A small contrastive image-text model, trained from scratch.
Model: encoder norm batchnorm, encoder activation hardswish, encoder depths [3, 3, 3], encoder widths [64, 96, 144], text encoder width 192, text encoder norm layernorm, text encoder activation gelu.
Training: normuon at rate 0.0028, batches of 128.
Data: trained on photos of plants and fungi (iNaturalist), 90422 training examples, 4.7 epochs.
Rows from block 3 of the text encoder of a small contrastive image-text model, named by matrix and row number. Rows with one number belong to one neuron. Each number is 128 + 24 x the weight over its row's rms, rounded and kept within 0 to 255. All counts start at 0. Numbers have three digits each. After the name is the row's rms in percent of the matrix's.
Before each neuron's rows are labels from the 100 texts, of 14976, where the neuron reaches its highest value: "tokens" is the input token at the peak. Only what is clearly more common there than usual is listed. The data: photos of plants and fungi (iNaturalist). In brackets: how many of the 100, against the usual share in percent.
# fc1: MLP up (text_encoder.blocks.3.mlp.fc1.weight, 768x192), inputs 0-191
# fc2: MLP down (text_encoder.blocks.3.mlp.fc2.weight, 192x768, transposed), outputs 0-191

tokens: "a" (49 vs 12.4); "," (39 vs 3.2); "v" (12 vs 0.4)
fc1.391 105:062108093159118159128122105142116081117131129147128137104129151137095122149146151106143114123133159150139113125147173111106122122137170110159139113139130130126120162083069138173143119122074155132151093147120123173114108108119112119130078106123168154115108072153129148137167139130127093134122197107154138107148168126130147137107140139128148112093140140174147132171116088160083119134118100143151164090121137122137166090107114174118136159150095087124127144113131130128103115118108112122176106152179143107149110117124101137162115126113159134135123147152188119139149122115145122119
fc2.391 105:148146110141099133112147134141112126089133147130119081151077123140093116131140133140175097141112165151132123145127149059125125090097103104115070117170074132157086140115143162141119144104162082168080122145156134122139103123125147143128099133154125122149105110153111099132124126159147110140143166086142074091158150104152130111089111134156145144162112080126125136109103125148110107170116149140158110101138108114136168127116169108125127121129111100150115163142122143105121189167145127164136117148094130152156164129152125124139117110106150138095105100155129122176131099107119113113

tokens: "y" (59 vs 2); "o" (23 vs 5.7); "n" (18 vs 3.4)
fc1.358 101:143119125140126122080080150113152133127131110157081152103164127129145107095160127142112122087129132129143111179101134133109110127144118086148090117147160144130144161117082149146121122127124135121169136127143159112169150151122086105108162122109091125088112135138149145107136125137130103183150148106157143139150121125117152111061104113125138157114158135176157164120102106131140171070132155145097100104179118145148135154122135160127124115161141172096133066125107113098130125125133137177138116124143139116145135093130141105180149142138156149082145104124123111170136160156146100106
fc2.358 077:120093117150087098105131116079097175164133117127174135101133144095127153105114150111109120133103114105132123151109117141111169108115139111101102138113139116124145115156164196135107109176110159155111104085142131147129102134135120120094072148180142119139135116111122135174099131104160091117107149147104085088072163106126177170153126132144152095112124076118135133100129147135113096131112080147142110161149105115139149129144164094144103148104151126130150160113198145103112078125134112102142133121137145120122141130157131127139137100089142140117155114144147101102130150142127134119

tokens: "l" (46 vs 7.2); " " (41 vs 9.3); "r" (13 vs 5.7)
fc1.62 101:166134108139118111153104150150071157122089116112078119085122151152136164115153117145097107183107126132126126165149111132162137142151122108142127139137126129132128142096114157143137126165120095146110084122149166085107122142135161151141189114111128131095151143139146105131131136123151110118145118132137128086102087158124154113111105097130149091114146158133119107115162160123108110176162120101159092110113162080157193108181174129085125100148131106140145120137139124138109149129148134115110097128130135106131125134124131085155119155094095111127120174134178160111147088168149121141
fc2.62 091:111110142134146126118108102116173142159116121095139141130082150113119129098116130097134150087104128136157139175122116100145147161096113133150113128153185113107133142107134097136130087118106128109150147103138126094133148117213144157107053154159129117092110126105139138135105141124094081109158104121132127164137148104104148164155131139121143155124099104111160126144140103128162146139153165098108132157142149123110081170110105123129152156121155130088128159096100112067115127166101110144129178127136155168132168145115138118125163159133105119117109128152091159161121132110101130116

tokens: "," (60 vs 3.2); "s" (40 vs 7.1)
fc1.353 090:154173162088142112129080140165187089156156142125142104120097130158135082141132167112131134127167153132121105157126141157144124108133134180124126151126152123135125167142148146119140125151132155133176086108146119147181123124113104125125160156143100140146093131129158138116130125141117160147102132093107157127109128155110179087107098076091110094095081131136130105104117140153142085114139121128102125167150128160133145076113151153101115111153128152148139139130075125161106111135119111125132115132091155143141103126082158145155091113139154108152126100146109104135149125101173135171
fc2.353 083:126147128107145127104165188145135127136125124164120127135146140092140163126133120119110142117078126142123111141058131109119109106086099130107180125156119145121144113084100126133118128074147123124120137144119160134101133175119143129142151087119112170111131128130072170133126098174174097148146063170143120110141069174149164137135147129128126119115152126132082111128135149137119165123117149139160158117117161126160168100183117107119128123133137116149099160167116095135111142102154134131188141138148132135139137075142144128126089116122114123138093124150107085149145144127144146107

tokens: "y" (50 vs 2); "t" (21 vs 2); "l" (18 vs 7.2); "p" (11 vs 2.9)
fc1.21 100:113141129130153114098100150150143123110097164113075138141130091146106119117144110128100102156102120157107121122151116151136128114112140106150132132135093165124139133199149122095142140107145116148158126168134138111080136136112128126076163126097108117153130084113090177144176157125105128149142146107110159138092092109111110099146142073121151155182105144082122126113102120138125103140125167132110092137119120172085130135132134115122151119189134174137137140134091101154116122114142126167113126128151107170163100099118140139120144134057126155172140104107118123125154080124117136135
fc2.21 117:104124108117146151123143139115143185118075110132172126111151103146125131095083158142119147129125183155170121091139147134142122169119108155152144104117121116098139118125118066097152137146161154110106137115171099125114162098101116115123107168141177113156092131089105128116128160122086098181144089154109099136121111130095142142118113134091139113101112141171114179148114143110106127121088144131174128117145133168150104127141107094113110121107107134128115133121150122148118111150132135133127152160176141120165143135174091125128067098147105118134162171175117135123128152131137103112

tokens: "a" (44 vs 12.4); "p" (35 vs 2.9); "y" (21 vs 2)
fc1.567 095:097094133180111157154102143110155137146139103144103184133150129113141189126161135157117102093132087180153153137167120151134122092089165126175117131102096131112158173142132128155100103131124146113132093128108188121150142145144103135087110132134109145146159115152150144154103152127186083125179132119111120156112145160146116069153109110128146121107166123110134142107071136135123132091153163125135134145099152135108124094139140125142125130107125118161138102106124098108122135109156075130113091116092141142127134137141137137135088107121128158120139131154114153090158097089128131135
fc2.567 079:113144091148126156078138144136139118147139118107116114130135091123144152125151103157167134123148105138145163102145106149162119159125128127137101156175163127139135145157121181121156093176141133124080127129139087140109092111124121108109159138153115143098136126123078110128088110165117159111154104141066163094122121151120101162153128099145123060088114128096139147177128109123166132140150091129115103110156157137118138126102123114119109129120147130101115104159145169139193171155131131119151101123120166145127144125093122143134113135078125165114152131161123125136156121088155152083

tokens: "c" (67 vs 4.4); " " (33 vs 9.3)
fc1.60 101:122167123129135096137106167085172120136138144131132101179114097169129139154095120113113130163134127119101120124117135115147121134108121078105178135110122150116135127124150141163143158088165126117159120131162122126123121119124146126133133129107106108098151139127114143152123173136125164116137130123111129124107128137146135166117133112119172153099180117138092164134151140143091099135112125100104125168180093118182120137148087170094111156133111140159103117126142147184154113126129173069127121114135088179103146130091117125123152103129136105076123094107162087155105165106151119074
fc2.60 121:120133127111166132174086105145164131164153115110104134123101102133069154116147111155137145148172125116141098109128099144097137119145145161128142135143119104104093140076136143112158074134091097147106142111123170153131169064109126131099150164112134155107120134120118173085138111137140096121122161157095127127124128151114104141142134113151108154140116114140132100103090133118150115134103149126135107148151158127154126096167082108112122122099154131129149135097102125152123123125126145166152167116164078102110139146118181145102112156153138123148144098160161103168149147065091136122

tokens: "l" (60 vs 7.2); "v" (18 vs 0.4); "p" (15 vs 2.9); "," (7 vs 3.2)
fc1.555 102:092152129131150082132083142115123121127122139113130164124103130149145175137144121153097132161098100126128144145166144150140099116116144112086143158137121120091134157086136138133157116103130106141109109151117118098121132049124145145123120180056110134157100159129164077076157154123124145135114100106124159100116105133152115151132148125150168142116136108143124159185131115157108130129131112160086152094115132141152108138089076127132112129128091164155122135142104177145117129138102128109109114093116097129128101128131124151137135143099099102126147154071114078120183119139128125145
fc2.555 115:152110141126140133126133125154134139121138100124067100167145134098129105113134139140090102149145157115115113131164129143120131145133090135141138126131098155126158090139131123138156137168168133129178143113108175150106120076164120130087096131142147100093122084132105100128151146166147119134097152167094149142131132087166155131107072105173095118090137132117136183174167127116114135124151142128090127102159116083116163146120116076106125109133101148087140115141108130160144147061125174134118162116164118151115085128122125156136124143111113118144098133161136126131132146117113176106

tokens: "c" (29 vs 4.4); "f" (25 vs 1.7); "o" (25 vs 5.7); "," (21 vs 3.2)
fc1.311 099:105152186126134079136136126169169118112138148114117142138101143143135147147139133169148130112146154130185117146105148166102114107124168172150155152124148136114138158127099128100142152120087178127091156118114111167137123113111143092115158111140089153112099057140140100122129126167087107125134129089122161124126118083130099085141128060109155138127119133146128127101130115147119124144124122146155083111107127167110143162146121149114137135141127131134114108106148088135071105120130120130124128111195117146105129165090072124150088103123141114144136100137159141096108121158136150145
fc2.311 096:142101145124088130116136143136166135153118112103116155144119113106147120117135100131156117153157127124097113108101100114127120117111119165098133108140097085139139090108095190133154128173106145155117100158075127126128149180175133101108125095132113091108091126149084101104115115082130146130129119116123109135165111155151133106157137192119081126158144149130099142137151158133106161116124170140119132148174135119152118091130186095103102107128158142162115110145120094140154156126110108106150142097106135170142074122130139124113140148142101159121119167156111099136164081144150107149

tokens: "c" (74 vs 4.4)
fc1.220 107:132107125114142140147123124110151117129124124105085136131151118151136152143155111111120109117153100116118128110143102139139163130091114119152125152132110184166184140152103126119088139153080125137119128136113175152129105151114128130128130108125139117104080152159129128121072086133115179159137099177178115121118150160106100098153128095078089118133148198075148106164109107114113153096132169121130119112105119120136124143154103146091093150130121105143121142115156120135160146111115104156178142138059122131152139122134136141093123148173151122144102177121159103137111137106135168120
fc2.220 103:118164116098162131119150130155129123160149089129103129167112116123113112049178074132107131134151130103113163121153110114124104120111105104117119107147141131126143141138108134117110155131115141115132099121157164136155094140072096146163110137172116095133086167126139159142130143132078159113159130143119119138147094126136127106130112142101162152128152121138175118158107151093135188088147152145137136105128136142140133126105159135127079118102114119109116129122132185154148161140117209104127148127113108130133123093100123151133116105118110064102109184133117139163147135132126157153

tokens: "l" (35 vs 7.2); "e" (32 vs 7.9); "s" (22 vs 7.1)
fc1.723 099:140114127072124138151130181110140128121090086104083128140078108123084127096148079150120176160141150105124096110122126105133126143129135131121125144128104147139128121072146115116105089151137152108132121095116156131101150113121156136105143144098147134117130134160112135107119106164175149156104130128186150105136199106098117103102164115135121112123125117162100109123118135153180100155135149148175110099115110133050133161111120122142149115141144120105139126113135137110155148120113122144120095095138150134157072147130135154097126132131165108188151131139155150160154130113093116146
fc2.723 107:110140160158109100145109118112125131156159138093141085115171132138201130116154197086136091175121161144138148102112106127094110155112122127146135132123102082151142134151154159126124191138137094153144135103147077157125119120119109205133089165134134154108134103064125100147161104113124135142116133112132086094157072140133160148169132139119099125122128132160139159115145112112112158120129113101128132154166107106113141139127146142158135139108117131162119147104105102131101089118109126126149095146100112125131166123110105148127106140153120125094129123123115129090113099106136100119

tokens: "o" (100 vs 5.7)
fc1.764 094:127104154153151132134119100150091109105172126109114112092155131154142162098131121161105168113134136150141081150150157083121096131137147125160123123147139114176163156086171130097122103122124121104133144140123186115122146123133123153157110091120160131110115158113134179123104112150123165126139161082138144150146129101113154149123154120086112130177121100125168108113125151137108100171115110108103095156159167085101117129121123100092140103092130137134121127135107132117165135088135111110118142109150137130120137115123068106148132082089119082132104163112079122173150149102091130115
fc2.764 108:102184117095118156127129149138076148115136140175098112092117163142118147152125153121130099144141138144134138109150136150124115089150130064110109168137143126129086141155109120162133113119128146106129121159132099152145149129111101157117113125150084097160108183127146111159136153112114150124133131163106104112149138084115140129147145124160144067137132124120131112128142144122103117121082120122126170150087162101098134126098099156116138170107110095082088109074124081143117129127168133141131153109158123145065115115138089163159112132113108129130152123093113125128095133120151166181

tokens: "c" (100 vs 4.4)
fc1.147 103:133108095125115116129115130113102097119148119125121125136134152119157151152140118113156143122163160131168137124122159144147181156107108087152134112148120133108137131116118124145129153077097165087183153112105171128101098114164125151136133130126133107168112159138114166112122134146118083156137138147136104136175152136119136087083114119166082117145141149117153129123116083125130108116112131100099080121147111115150119115114132123176134053127132196153155140164152121163149151097099105139102125145134165111110121134173103131130139148156183120113133168114116064128098121133117109095
fc2.147 100:115095135123124101109144144132136159107113119129134098147106127103085111125084153151173127132195140144122159127116150141105146155121133127132149129104083125122126111141125170095135092122130115092111137154132119133152098111127126131144107086165081156148105099098128102128105145110140155165119075147076159145121141119114117135114133087156157111113145084139102133159109104099117127084140139117083127158125146126113076140184140144134124116130113162086118121140139126148182173123159151145165159102080143157126119104119128175138143192149137147095098103135118105141142150158110147099

tokens: "u" (56 vs 2); "t" (44 vs 2)
fc1.144 107:145126108174130141172129134103113167140123125137143119097130127144133130129153120123185081086151144138128101112155132155114127148131131132111121099152114104142130138142163120112129127162127139113123086097121160107118183078114095125143090202149153151143170142128152104130135105152104136112121088130118121081139160120132132170100121108135126083181160128148091124115133123110118058163099109101123080153150135156139127142116068117162118148089129111148162119122136180118135146143132135139128158130093160144153104112156118136086147123173114142102120134110136168151085124118113136107
fc2.144 067:111174128186132148128106117161150100115140127093138110113138140162120126156165124119194129136119100133084122121110127110098108160139148145150118144100100107128143097159154125128103176137150165096127138142137091118107128114136163117146144157092135134085157097146060123146124118154115123113121085140133129072160143131118122125190129149094144115172109110132126154158097132067143138169144065110092130142146098110132119113156143098130142154120118142154131147133130125157114114134108098156113158165139096155129148150119084129126132098123134134085162186126159145120112152118120137124

tokens: "," (37 vs 3.2); "e" (34 vs 7.9)
fc1.629 096:117159119123155136146141149076131117140125099124127147159126148113110131113138084166103125165135101127121142140163167187141131118121097154186121088144124116123144107154084133139146110099123122139114108128141124146104142119141160124118164103132148146120100125148118124147154150099129135121105134137162160127165142153128127106130156112114120135141132107154071141160134118171104120105112119138139149217122114142113106175142127117110128140091043105097129098108113103145108107136092123094114148129170106135148097094107144132153095119155126129073161134107088098135117162134085173114
fc2.629 099:152152098092168123103128100111117182105062152112109165163133131082100126132144087137137119113153106117132084143094115107162072116123128128080168079119105118157132140116123160115208097130126101153136103106148172106122135143145167123157145126137128121162160143112101118138108158095119178141171140136117125134151097141097100102121115150121098154136084109118176116146152102126117129138132129124122133123086144130108121148120106129172130140091111122132159123139125124144121134131121123096107141109171124103115136093119135084141146136104138100113166138114132103126134143085173097162

tokens: "y" (41 vs 2); "m" (29 vs 3.5); "a" (29 vs 12.4)
fc1.598 122:100141119092119125139121122134124116104134128144102165138125115134124131116097155137123144116123145147110153169141151171126093119131142105132162144110173101125174098084161110167166143097115119102166123123175131157131118114147138170134129125143124072143147183121079167131118134139102136159154098129116137106122129142161097133122155109107120108077101135157085147139110148145126123103098100143110121139171170108118115109175106148098105080131123143144152100144111142121107117083156132102137138107118134085138088114131096161137158151140166124127135133040143108147144159157101094110
fc2.598 082:150135092157118098139133106156136157114116089075162140112112133125118132166132151147148151139176099158117130129133145131127133168116113127121127142152096146133140112116102119122127106119115132091142190126150145144159155111124124076107118118107127115108165087171137122142122132087131104129119115104069166139124104159177140153147143098138093125131174139150151123095109164083114100103123148103097119124127144127146115094075099149126079108173141145110168147146117156155112160130108156164131144132152136157098157098071125139128096163125118163159136125109119133134138098077131163091

tokens: "," (34 vs 3.2); "i" (29 vs 6.9); "u" (15 vs 2)
fc1.725 097:114147093110153138120089147114146144113155148093117130160149107142116134124097123117134105145079105124163122140145180165104136092116128090121159125116116155091117086156107122140133182141157158131115089125115130117099134123128104178108159118067159148115153097123127111134170141119173112171117130102094161121177143152173134129139158139134119140133155111155136146099130110122100162131123103126143124107101113118106116112070090125129068143137118148154067090119128128122129129107133119130107112087088159131156086094112110121171123129138130126178140134104143119126140120187123158127
fc2.725 112:152103088172114114116154122112136103147086138108128120150140100121142094132142123102158100157138132132096122130119143110157124100110125181097072100149121158151115089104152152077130152177128176173124161125132142060115088108139099119138100122148102135138143115110162125126153131160176087112119129128096088110173143158161149156115100133126136148097120132085154133151129130134136118138107105148126092098148132164165141122135125111134122094095126108096120129151146116150112162149141123134154137146195129111108113114130094127163139110135123091116128157122174119176160128143083121122

tokens: "o" (85 vs 5.7); "h" (15 vs 1)
fc1.10 113:125156084120136156134133108153132106131159127136150138114120144156129146148091114180085143182124127099127128161194084097110157110143151107148133145176114093122107160141110120124115157130123144132157085114140118086126128108115126158110106130133134100105165130105147093158153149122170194151127152136109129112091100136126093120160154122092128153132121125184142108128087111136130090125140148130103156104156099105136139116193117093140116119131110142136132121155121109117155113105145131085149080140175085130150122133111136098164113110092121095081133148132166152133154131110136159148
fc2.10 116:125129125156083119123099134127157090135143112123127153119171113109138168111143116077142133107125155155129117122141171144147123156114148124100121129121186129177134152099161098122149159083145136166153129160128082142095146110182129167178125149123130092144095143127104111138179137128092139123099138164106137112162115135107103137143129106131108098086088124117132102136128112136155120088110124144089129162167118095122109163101081122154114126120171130113116152160130116113141169103105121141121156133096111124125112091109157183136123172104116091097135127146107119140125064132156109113

tokens: "u" (40 vs 2); "h" (34 vs 1); "p" (9 vs 2.9)
fc1.124 094:130116115137142137121095131097120123081139094148162126140156146136119105167106127107109085165112145149148120132103133099117152144113120093091119191150158128167122105157130132150135144128135117143164139100129138070171082142089115165098185091119107124109112121113137133115130108086099153144125121140095138094070184164185130072102083109130127152124125141132107161110101123131114151132135106152177165141107109138146139126147143171124124146136094120109112117120140126099103149173123128137142154171103129131082087115138126127149119147151100113154121106101137128145124104143165149137
fc2.124 096:122111150117160086123092165117147181143082075092106152171149138127123156091138081107105133101120133130105168179109138101164154093116109143132105131141135142115119102150119123141093141138107141163157123118161141113092138143127074108180100144139099110101123095124164141132085102129117091144127153113155132134144112162140124150101079143143134099117125101122129126140083124118182113103132161134138158098129160124144061116146135152127107124151112118188156144145136129143117146151135133131131109116138139100137112133128162106143122106131132108122068156136127134163146164103138171166

tokens: "a" (59 vs 12.4); "r" (31 vs 5.7); "n" (10 vs 3.4)
fc1.260 096:118112148136137127121193163138136129133122121108086170111149158133157106137117118154136122098142112127093095153088119109114137138095110117113125140153116119122177102123126100152134097147125130113148129108081138106112125108182133129166155085153153116118120146098145124144103151145142122161110154105116127082109112144118135077104204107151145135079174140107088140133118124112139113177150146109137136114108123130121118086099149124123135144085095156070121123109153122191086071146161156140116127139123129122115108151075104166128167128120102139116125151142151152122107159129123097115
fc2.260 096:162111157125136115160180130113105176151130105162107109130124150101154137116135139107153128143157131144147127133148118138093114158149163106121142127130134114117144115172120126122142118093136167150086171145130146125120085138125090135087168114083121135189108079102159105114082127131181142122124136122109186114171139139105101105149108136083170119140128159131101144133090115091138119136091147124164128134143111161094117078111125119111126131143129101084105127116149130132185159118126140127147131167135115135119112132093121134077120100152111072142109098133126097097179128119154132131

tokens: "a" (54 vs 12.4); "d" (33 vs 3.3); "n" (13 vs 3.4)
fc1.183 100:130149119170144147083129172142144143121147146107161115098099103075089122150151143153169125126123124142159133123144153192140125135119123148072134130095077095130143149098102136095141148146187122138075147095128121118156121085139117076135143140132088105121125166133122101126137102094110130175134086115104100130150126131130150153127131151153109167163181139130150139124138139119135120157109130119094136108111180095143136128106107110126111152101103141094118113137102142096099134112140146141130135115108125144133148128110076120138166130175090126181122162149136127134089148126124099171
fc2.183 092:108086131127103179147128097123133130113111107135133088168118113156104153113152112138099166147132147141095119159120114087109131101098082091137145134138134162127105147170101122154108142105107176109127146129128149123125092140155145148094129197151121112151138095162118150140161167157151117145123108150137139119118124124095136128111135140139152125120120075084141111133181148151138160123116125148125088146133120158106112119137100134082151108151181149118129129112164110148139116138100144140115099165147111116100092121150158158113146119055068122140127114077129129073120120130101155150

tokens: "o" (99 vs 5.7)
fc1.375 107:117110106107122117092080155091194137122163139145119141159137125150128140123160156143169145131107115133158097081130107149130152133137107129103135090118189116126129156138113113118115101141097132097147132125095152160164152110124133180121127093145149111100103148104137144103139131176144144076096145158098136137138106162092120123138094116134129124112129109136128151143136136127129114134097078114155118128157150105159158154096138111109089114142116128094092135125149137103122100162109141115127127112153161168063197095140108106093129121096175129143146141122179118110146122085129156123
fc2.375 090:133196141148120164165140096105118161116183119150139104085177113106086114130172130120145142158121114132142132136138185159142119147106149138124122133160135135116134111117127132107087158122128063150173129136102122107117160103108105170159131128104128088114118176160143082143128151081115115130108101139135136101116139094123112155075114116104176110118138122159133127145135099106100154118092133128121117130123159087136121123077119062125108124128139129146117132134149083155149107166131138113115134134163111135123169115091142135109099105116129121100104198122154140144154116121132131127

tokens: "y" (33 vs 2); "n" (30 vs 3.4); "t" (18 vs 2)
fc1.301 098:135096157153130106106151087118149110108127133127154180096117145139134146142174114107149112138129203140123125151140149093121097135077132077138137120131102206116106152134153136102132177110123112204138133134118126133139100110137113086153108105131099099169121148142127096105098104132085100147093124121099104123084115136132102141136122083140140097159092161127132145108153117112145116138111163144136112158154108120106119121091094136126108122135106131135137097157134079121114095131168103119128086138129111123103119108129107113097129147140146119102150128143092098146155088166153161116
fc2.301 113:179144126166118161132084130113122140146140147145144075138129119106118113096104151091175132146146150124115136139090075120159172170131108132101183129113078131162134122124165128109142131118127075127097155134145135118129106146121092102139101086138135122143128133120156159134099148103123154164141129128095122128175129108119140161109122108136148107105109142134079133095125140187100169111113167170134127121117127099132084156110136118097112135134101078120133115137130155126111193125185146119149123145097144141150123099117111115125101140132063095083113132153155116130131135123130158130

tokens: "," (47 vs 3.2); "g" (36 vs 1.8); "c" (17 vs 4.4)
fc1.256 097:118129168135133118131166123136138088132106075120145117122162167105149155122124116130138080123137151146141116107181140185155157126153133151105133125141109133111122138162153140103087091118145116159119145145130134133134137149140081131103139110112136114145112110076110112183135119122106134080141163128124139141101096142140135176136152085097128126149168114094128124133140152158101152124140079087147139113143132095134111147134102150127153103122159153068121129156160115161161100076136150117108117081127143069110109140157158146117144122118150091117160131125157125121052163122135141129
fc2.256 084:122139125108144136135106122135101085098097134136134132141071081166128144115114109126143172129139094132121118105118078108135151175152097107114133181143097121098098095097096132095113136140149140107082183101098158135127104150088173118090157114130147112102124113141087142145135131151134095131121149114119109151118130149125133171156123119169136101115155095114156113115088139136126138129157119143159127128151115153172114101112131127137129133095171157143127074153153131147137139156115130186082110108136170128106162142123135166165160151121118125121142114126137155108080086168153138108

tokens: "c" (38 vs 4.4); "a" (34 vs 12.4); "t" (28 vs 2)
fc1.731 096:151158137162081108152113131148159099107149120114098140109141133100071101141111108142111103146143113138135171115169154120120157124122121116104110154135191066106111147148137120115115147130147105155104153153134106104123079100112135187137140079144105117127088140178126164093143119132145171161148081126098102125128135136134166098094136138075183090114139109141133134143098083087152153112134114165128109127132102095150138149091133172137106115136144159146104133113122110129133130148115170153162133126145126134118117120139093138128141150132097113153112123124146126097110167121166138158
fc2.731 078:066141147140078152144120140117083105106122113109151118164143116091140121144158124145120148108117115111131131125108165087159147144147115155135114125117129144123118144129095105115105126152065143158116122162126187141136122149065104155131114154123108112146156152081147108137106150133134133093127137144113129078161098121134134172133111152144111162139135097077187133115129109127129112158127122126128080076145174093106169100114162129149144132137184101160130121139144157124157102169101080099141118124176115138145145129132135153133119132116108107120097136128099120165120114143148118171

tokens: "l" (69 vs 7.2); "y" (31 vs 2)
fc1.610 103:145112123098164172133113116136110122115125142123118142170077145094151123137111152155100099106109100154155107151133133131054143130143164105116120119095110128152120151133108156112102157130161116132110145105110156118126158097122128143176185136148102127120170087077147127134140139124125149124100153123131173114138096122107133138115119131116082125142105135137137110138080138129119149122139125113116114146131113166087116108133114132097134088114122142169120165116125116138145111131161118131090187206100167157098134064097141130108147178107126116107149173129145102101129104166115137153
fc2.610 078:134139096124109132174108129101143123133134133154109136117126145118126112106128102085084129093096067123106129098179133092128100125115093124132112099115130159117136129085161162136125132137155124133119179163094187145106147118058166143133111102132146154135113184102109170132102140124117144121113142136115100149136103142124104125093121114143146148097116137139099139147104097159155111122125107139083140134146110131136111147116138112118170093129144114123093109166125173150153115153151108158155143096136184094157151081102131119106122163139120092119155128126185118153101081119145111155

tokens: "," (38 vs 3.2); " " (32 vs 9.3); "r" (28 vs 5.7)
fc1.659 105:149143144120113120137132070129140142124096116122123114146131152155112116151169109151114145130131148159128104142153093108122144171140132168063165109151153152116132127103133095088133161138146063136120121124128123085137164127122063124126151148124136116151153136125090085100123153116112073127146137129068122123156126147122138142157117135095093129131142132138164128097121152086096093111089118143122092162127127135155135157152118140167128139142139142138109117145180110123133123123094095186148130153139109144104090120093122157146119166114157135112111114124089085162080133108149090158
fc2.659 098:161121172150116140181121156128116143133104106134080137141129117101152085141125134086154114121132142161192114136122122103101104118158104108168119127128083123117137162105176203128070129111119132129133134147114149132106146126121131128134079183126123139116140056086140124118141109127115116133137116130156158166149126138100135172136129144141156111100116105146121097146122139149139109115108162110152120165153084093125108131111123098083090091135140119119156125140124110118115123129122141118109104118182115132127158118155117101101101138092131175088101167122144156119143113137190129117

tokens: "," (39 vs 3.2); "o" (28 vs 5.7); "l" (19 vs 7.2); "y" (14 vs 2)
fc1.282 097:142143121133119135121116127146122108118131092156081152144146156132134114146133132144096140111120162093137144130137103188113144158137150157104149135149108141157124133153152098131129133134119109148148130067152175084098112112108150144105183169112147178132085131158113115083132128148169071121155120149107140132110087158154183115120112134139109101136171130126109105209138144153146129125102121111160128106134181112157070144093085103125102148138107108117124096100087117111119116175125146137083124127116133140096131157126118112164093123167131126120117104119126124122139122107124144142
fc2.282 101:146140145169153131129094113087098111167155146121074125083179150139114126088179144122170120141105170103138152107126111170107126112146140160131145126119117144122129100141084095098091114104122119130156138124160114124169137077118176101146152111122120152114130145169106160144138122121155149123074097131086123135134103157115152130116130143137131107147150121111115156122148147106089122151143137115119067130156145130102129138125074130107124162110128144123103119112143108144124139113068144166155117132172108098109123151102117133138075102155140099139141103144146147135185152150136114088

tokens: "a" (45 vs 12.4); "o" (40 vs 5.7); "y" (15 vs 2)
fc1.344 097:114101188128114157147086107106093137167156101134167177146119118143119120159084154121161117102127096151168150152092100141120155149118155120134134102156084117085125110091161099087152110122149104154157122120124105133145106150138161096144150097139140090112107124106138137122141136162117117099158112115115105118121086088127152107136093135127123130138130147116115132131082132132133106117095120148138155110147103171123109142139134165141126125117124096084143089098115159119155114103115045130128068148147123156127169152093172121124112118172138165136107133137128129120136125106110164105
fc2.344 118:143074155095157173120124120149098167126155122075144189118138146115114113132140122149122143140161153156134130132114121152089130136144109176131119127085139131144136127139159162116137174128127061120129091142115132150132112166142147133104080134112131157135149128122132160144115086133133154116170133149103134113119135144140072109199086136111154094197148137101103123132103106102115136091065144123150115134118136095112104140126150100117094125106108116157139143131143157154120140118109157175144125107171095135143098139185128144126128121129148118107094146153126117112151101115122138145

tokens: "c" (36 vs 4.4); "," (35 vs 3.2); "h" (29 vs 1)
fc1.14 096:162101113162099147088141124113126123135154096164117102168144063137109149141120097099132100138128144145140115142125135121121136121101118171108141134120102109121121129156144149167094106108121102089114115120166143143155103156080128150125096154131132102142086104116118124165108165165142166168085152142144162138143130136131186093123129131108140103120131125074117167136120137162133105153141113114106114118100139166167127141155121156052124166071113119132128162097143107149144092107107150122106081148151156123131156145128168127115150113141157112126154156136151085130097143122154148136
fc2.14 096:097154076092122108153138142151157129115147101100108133098083087157113148144134080168167147123139097121131113080125132140110102167158091145136142124165112168094116147146119146107119114117072130147128114141126133122098101122151145110098127121134134133143105147133118141158131138103076115131151075135076127121089124153119131182166095151138121184125125109140177138114126123094119139096129142118144151127155128140123164102107161159115129107120166168118128169140087127143156147123102136135114160113150101111132155136090179113156192147135127145120120133093128152158108120157117097145

tokens: "a" (75 vs 12.4); "d" (25 vs 3.3)
fc1.231 095:130128146179114122117147105185076121137126146160082129154131078126141088171110113123122128134125156133130109126125150144142125128165141133127169152118130165150123171127094131123112086155105154125114172129129103155168128135130115164114130102097139089072103142140117078124124150117180159164155153126145106123153164095125119130099116159131148080118081131104113095153095131112163126124141158138140110089101140152144167127141124127150114093123076080156156141137169127111140134146121127100119158089122147126159142114108123125141157130121135104131100144171143136100150139071125122081
fc2.231 088:091117112089130132095139097124113128100145127134114119096080105140137144077144106096122135117114119080137131125186081106118093134134114132163140102125121125138131094117114155126140128144103112116129105140143111110180141109150122103164151120158134107130101086116152162144097107135130133159147111114145157108130124138107124142121136137173111105196147158132144154207126115134085158125126105140139164165096120156142139114117127123135151135159093134102168128133119124142094064165125143123105198136096114137152115167113171094116080119136146129128145139160147108151154146142100103159

tokens: "a" (64 vs 12.4); ")" (36 vs 1)
fc1.690 094:135101130153138131142146151099082127150091160125112126119154120127136126132161093141117156099130123134161111134172112139118138087131117096146130135134112159099137121105212129154105139171079097123155088116138125083146135103107112127107116142151099101110123130134159124135124155109144155120174146147124145125132097126137078109118128109059112152122087100145092169119151123110150152124147125142104145110094157123149119151078141113157111134096107144105124148129140130073117077203157107166147123116143087122122101127153093156069131165149128124117128155131116119127144133112155134112
fc2.690 091:117151127106092126138117154139169075146121137124137081150120181165135134129075145148110087147130111109147166137124157128146150130112109129126143132166133088084133082145121138149137125101064120105136145119127109096158126208120136153092137097136126116121142119119158121135105131100131092109108141100128112134168170120157096154097131114138122103149086136135123116146094146141170090116118131148141108103139102132145171131138198144057101083113135130157157121105121112155111114119125157115151153132119158161104096128130134109127134100127112117142150131166132186129120141154105126126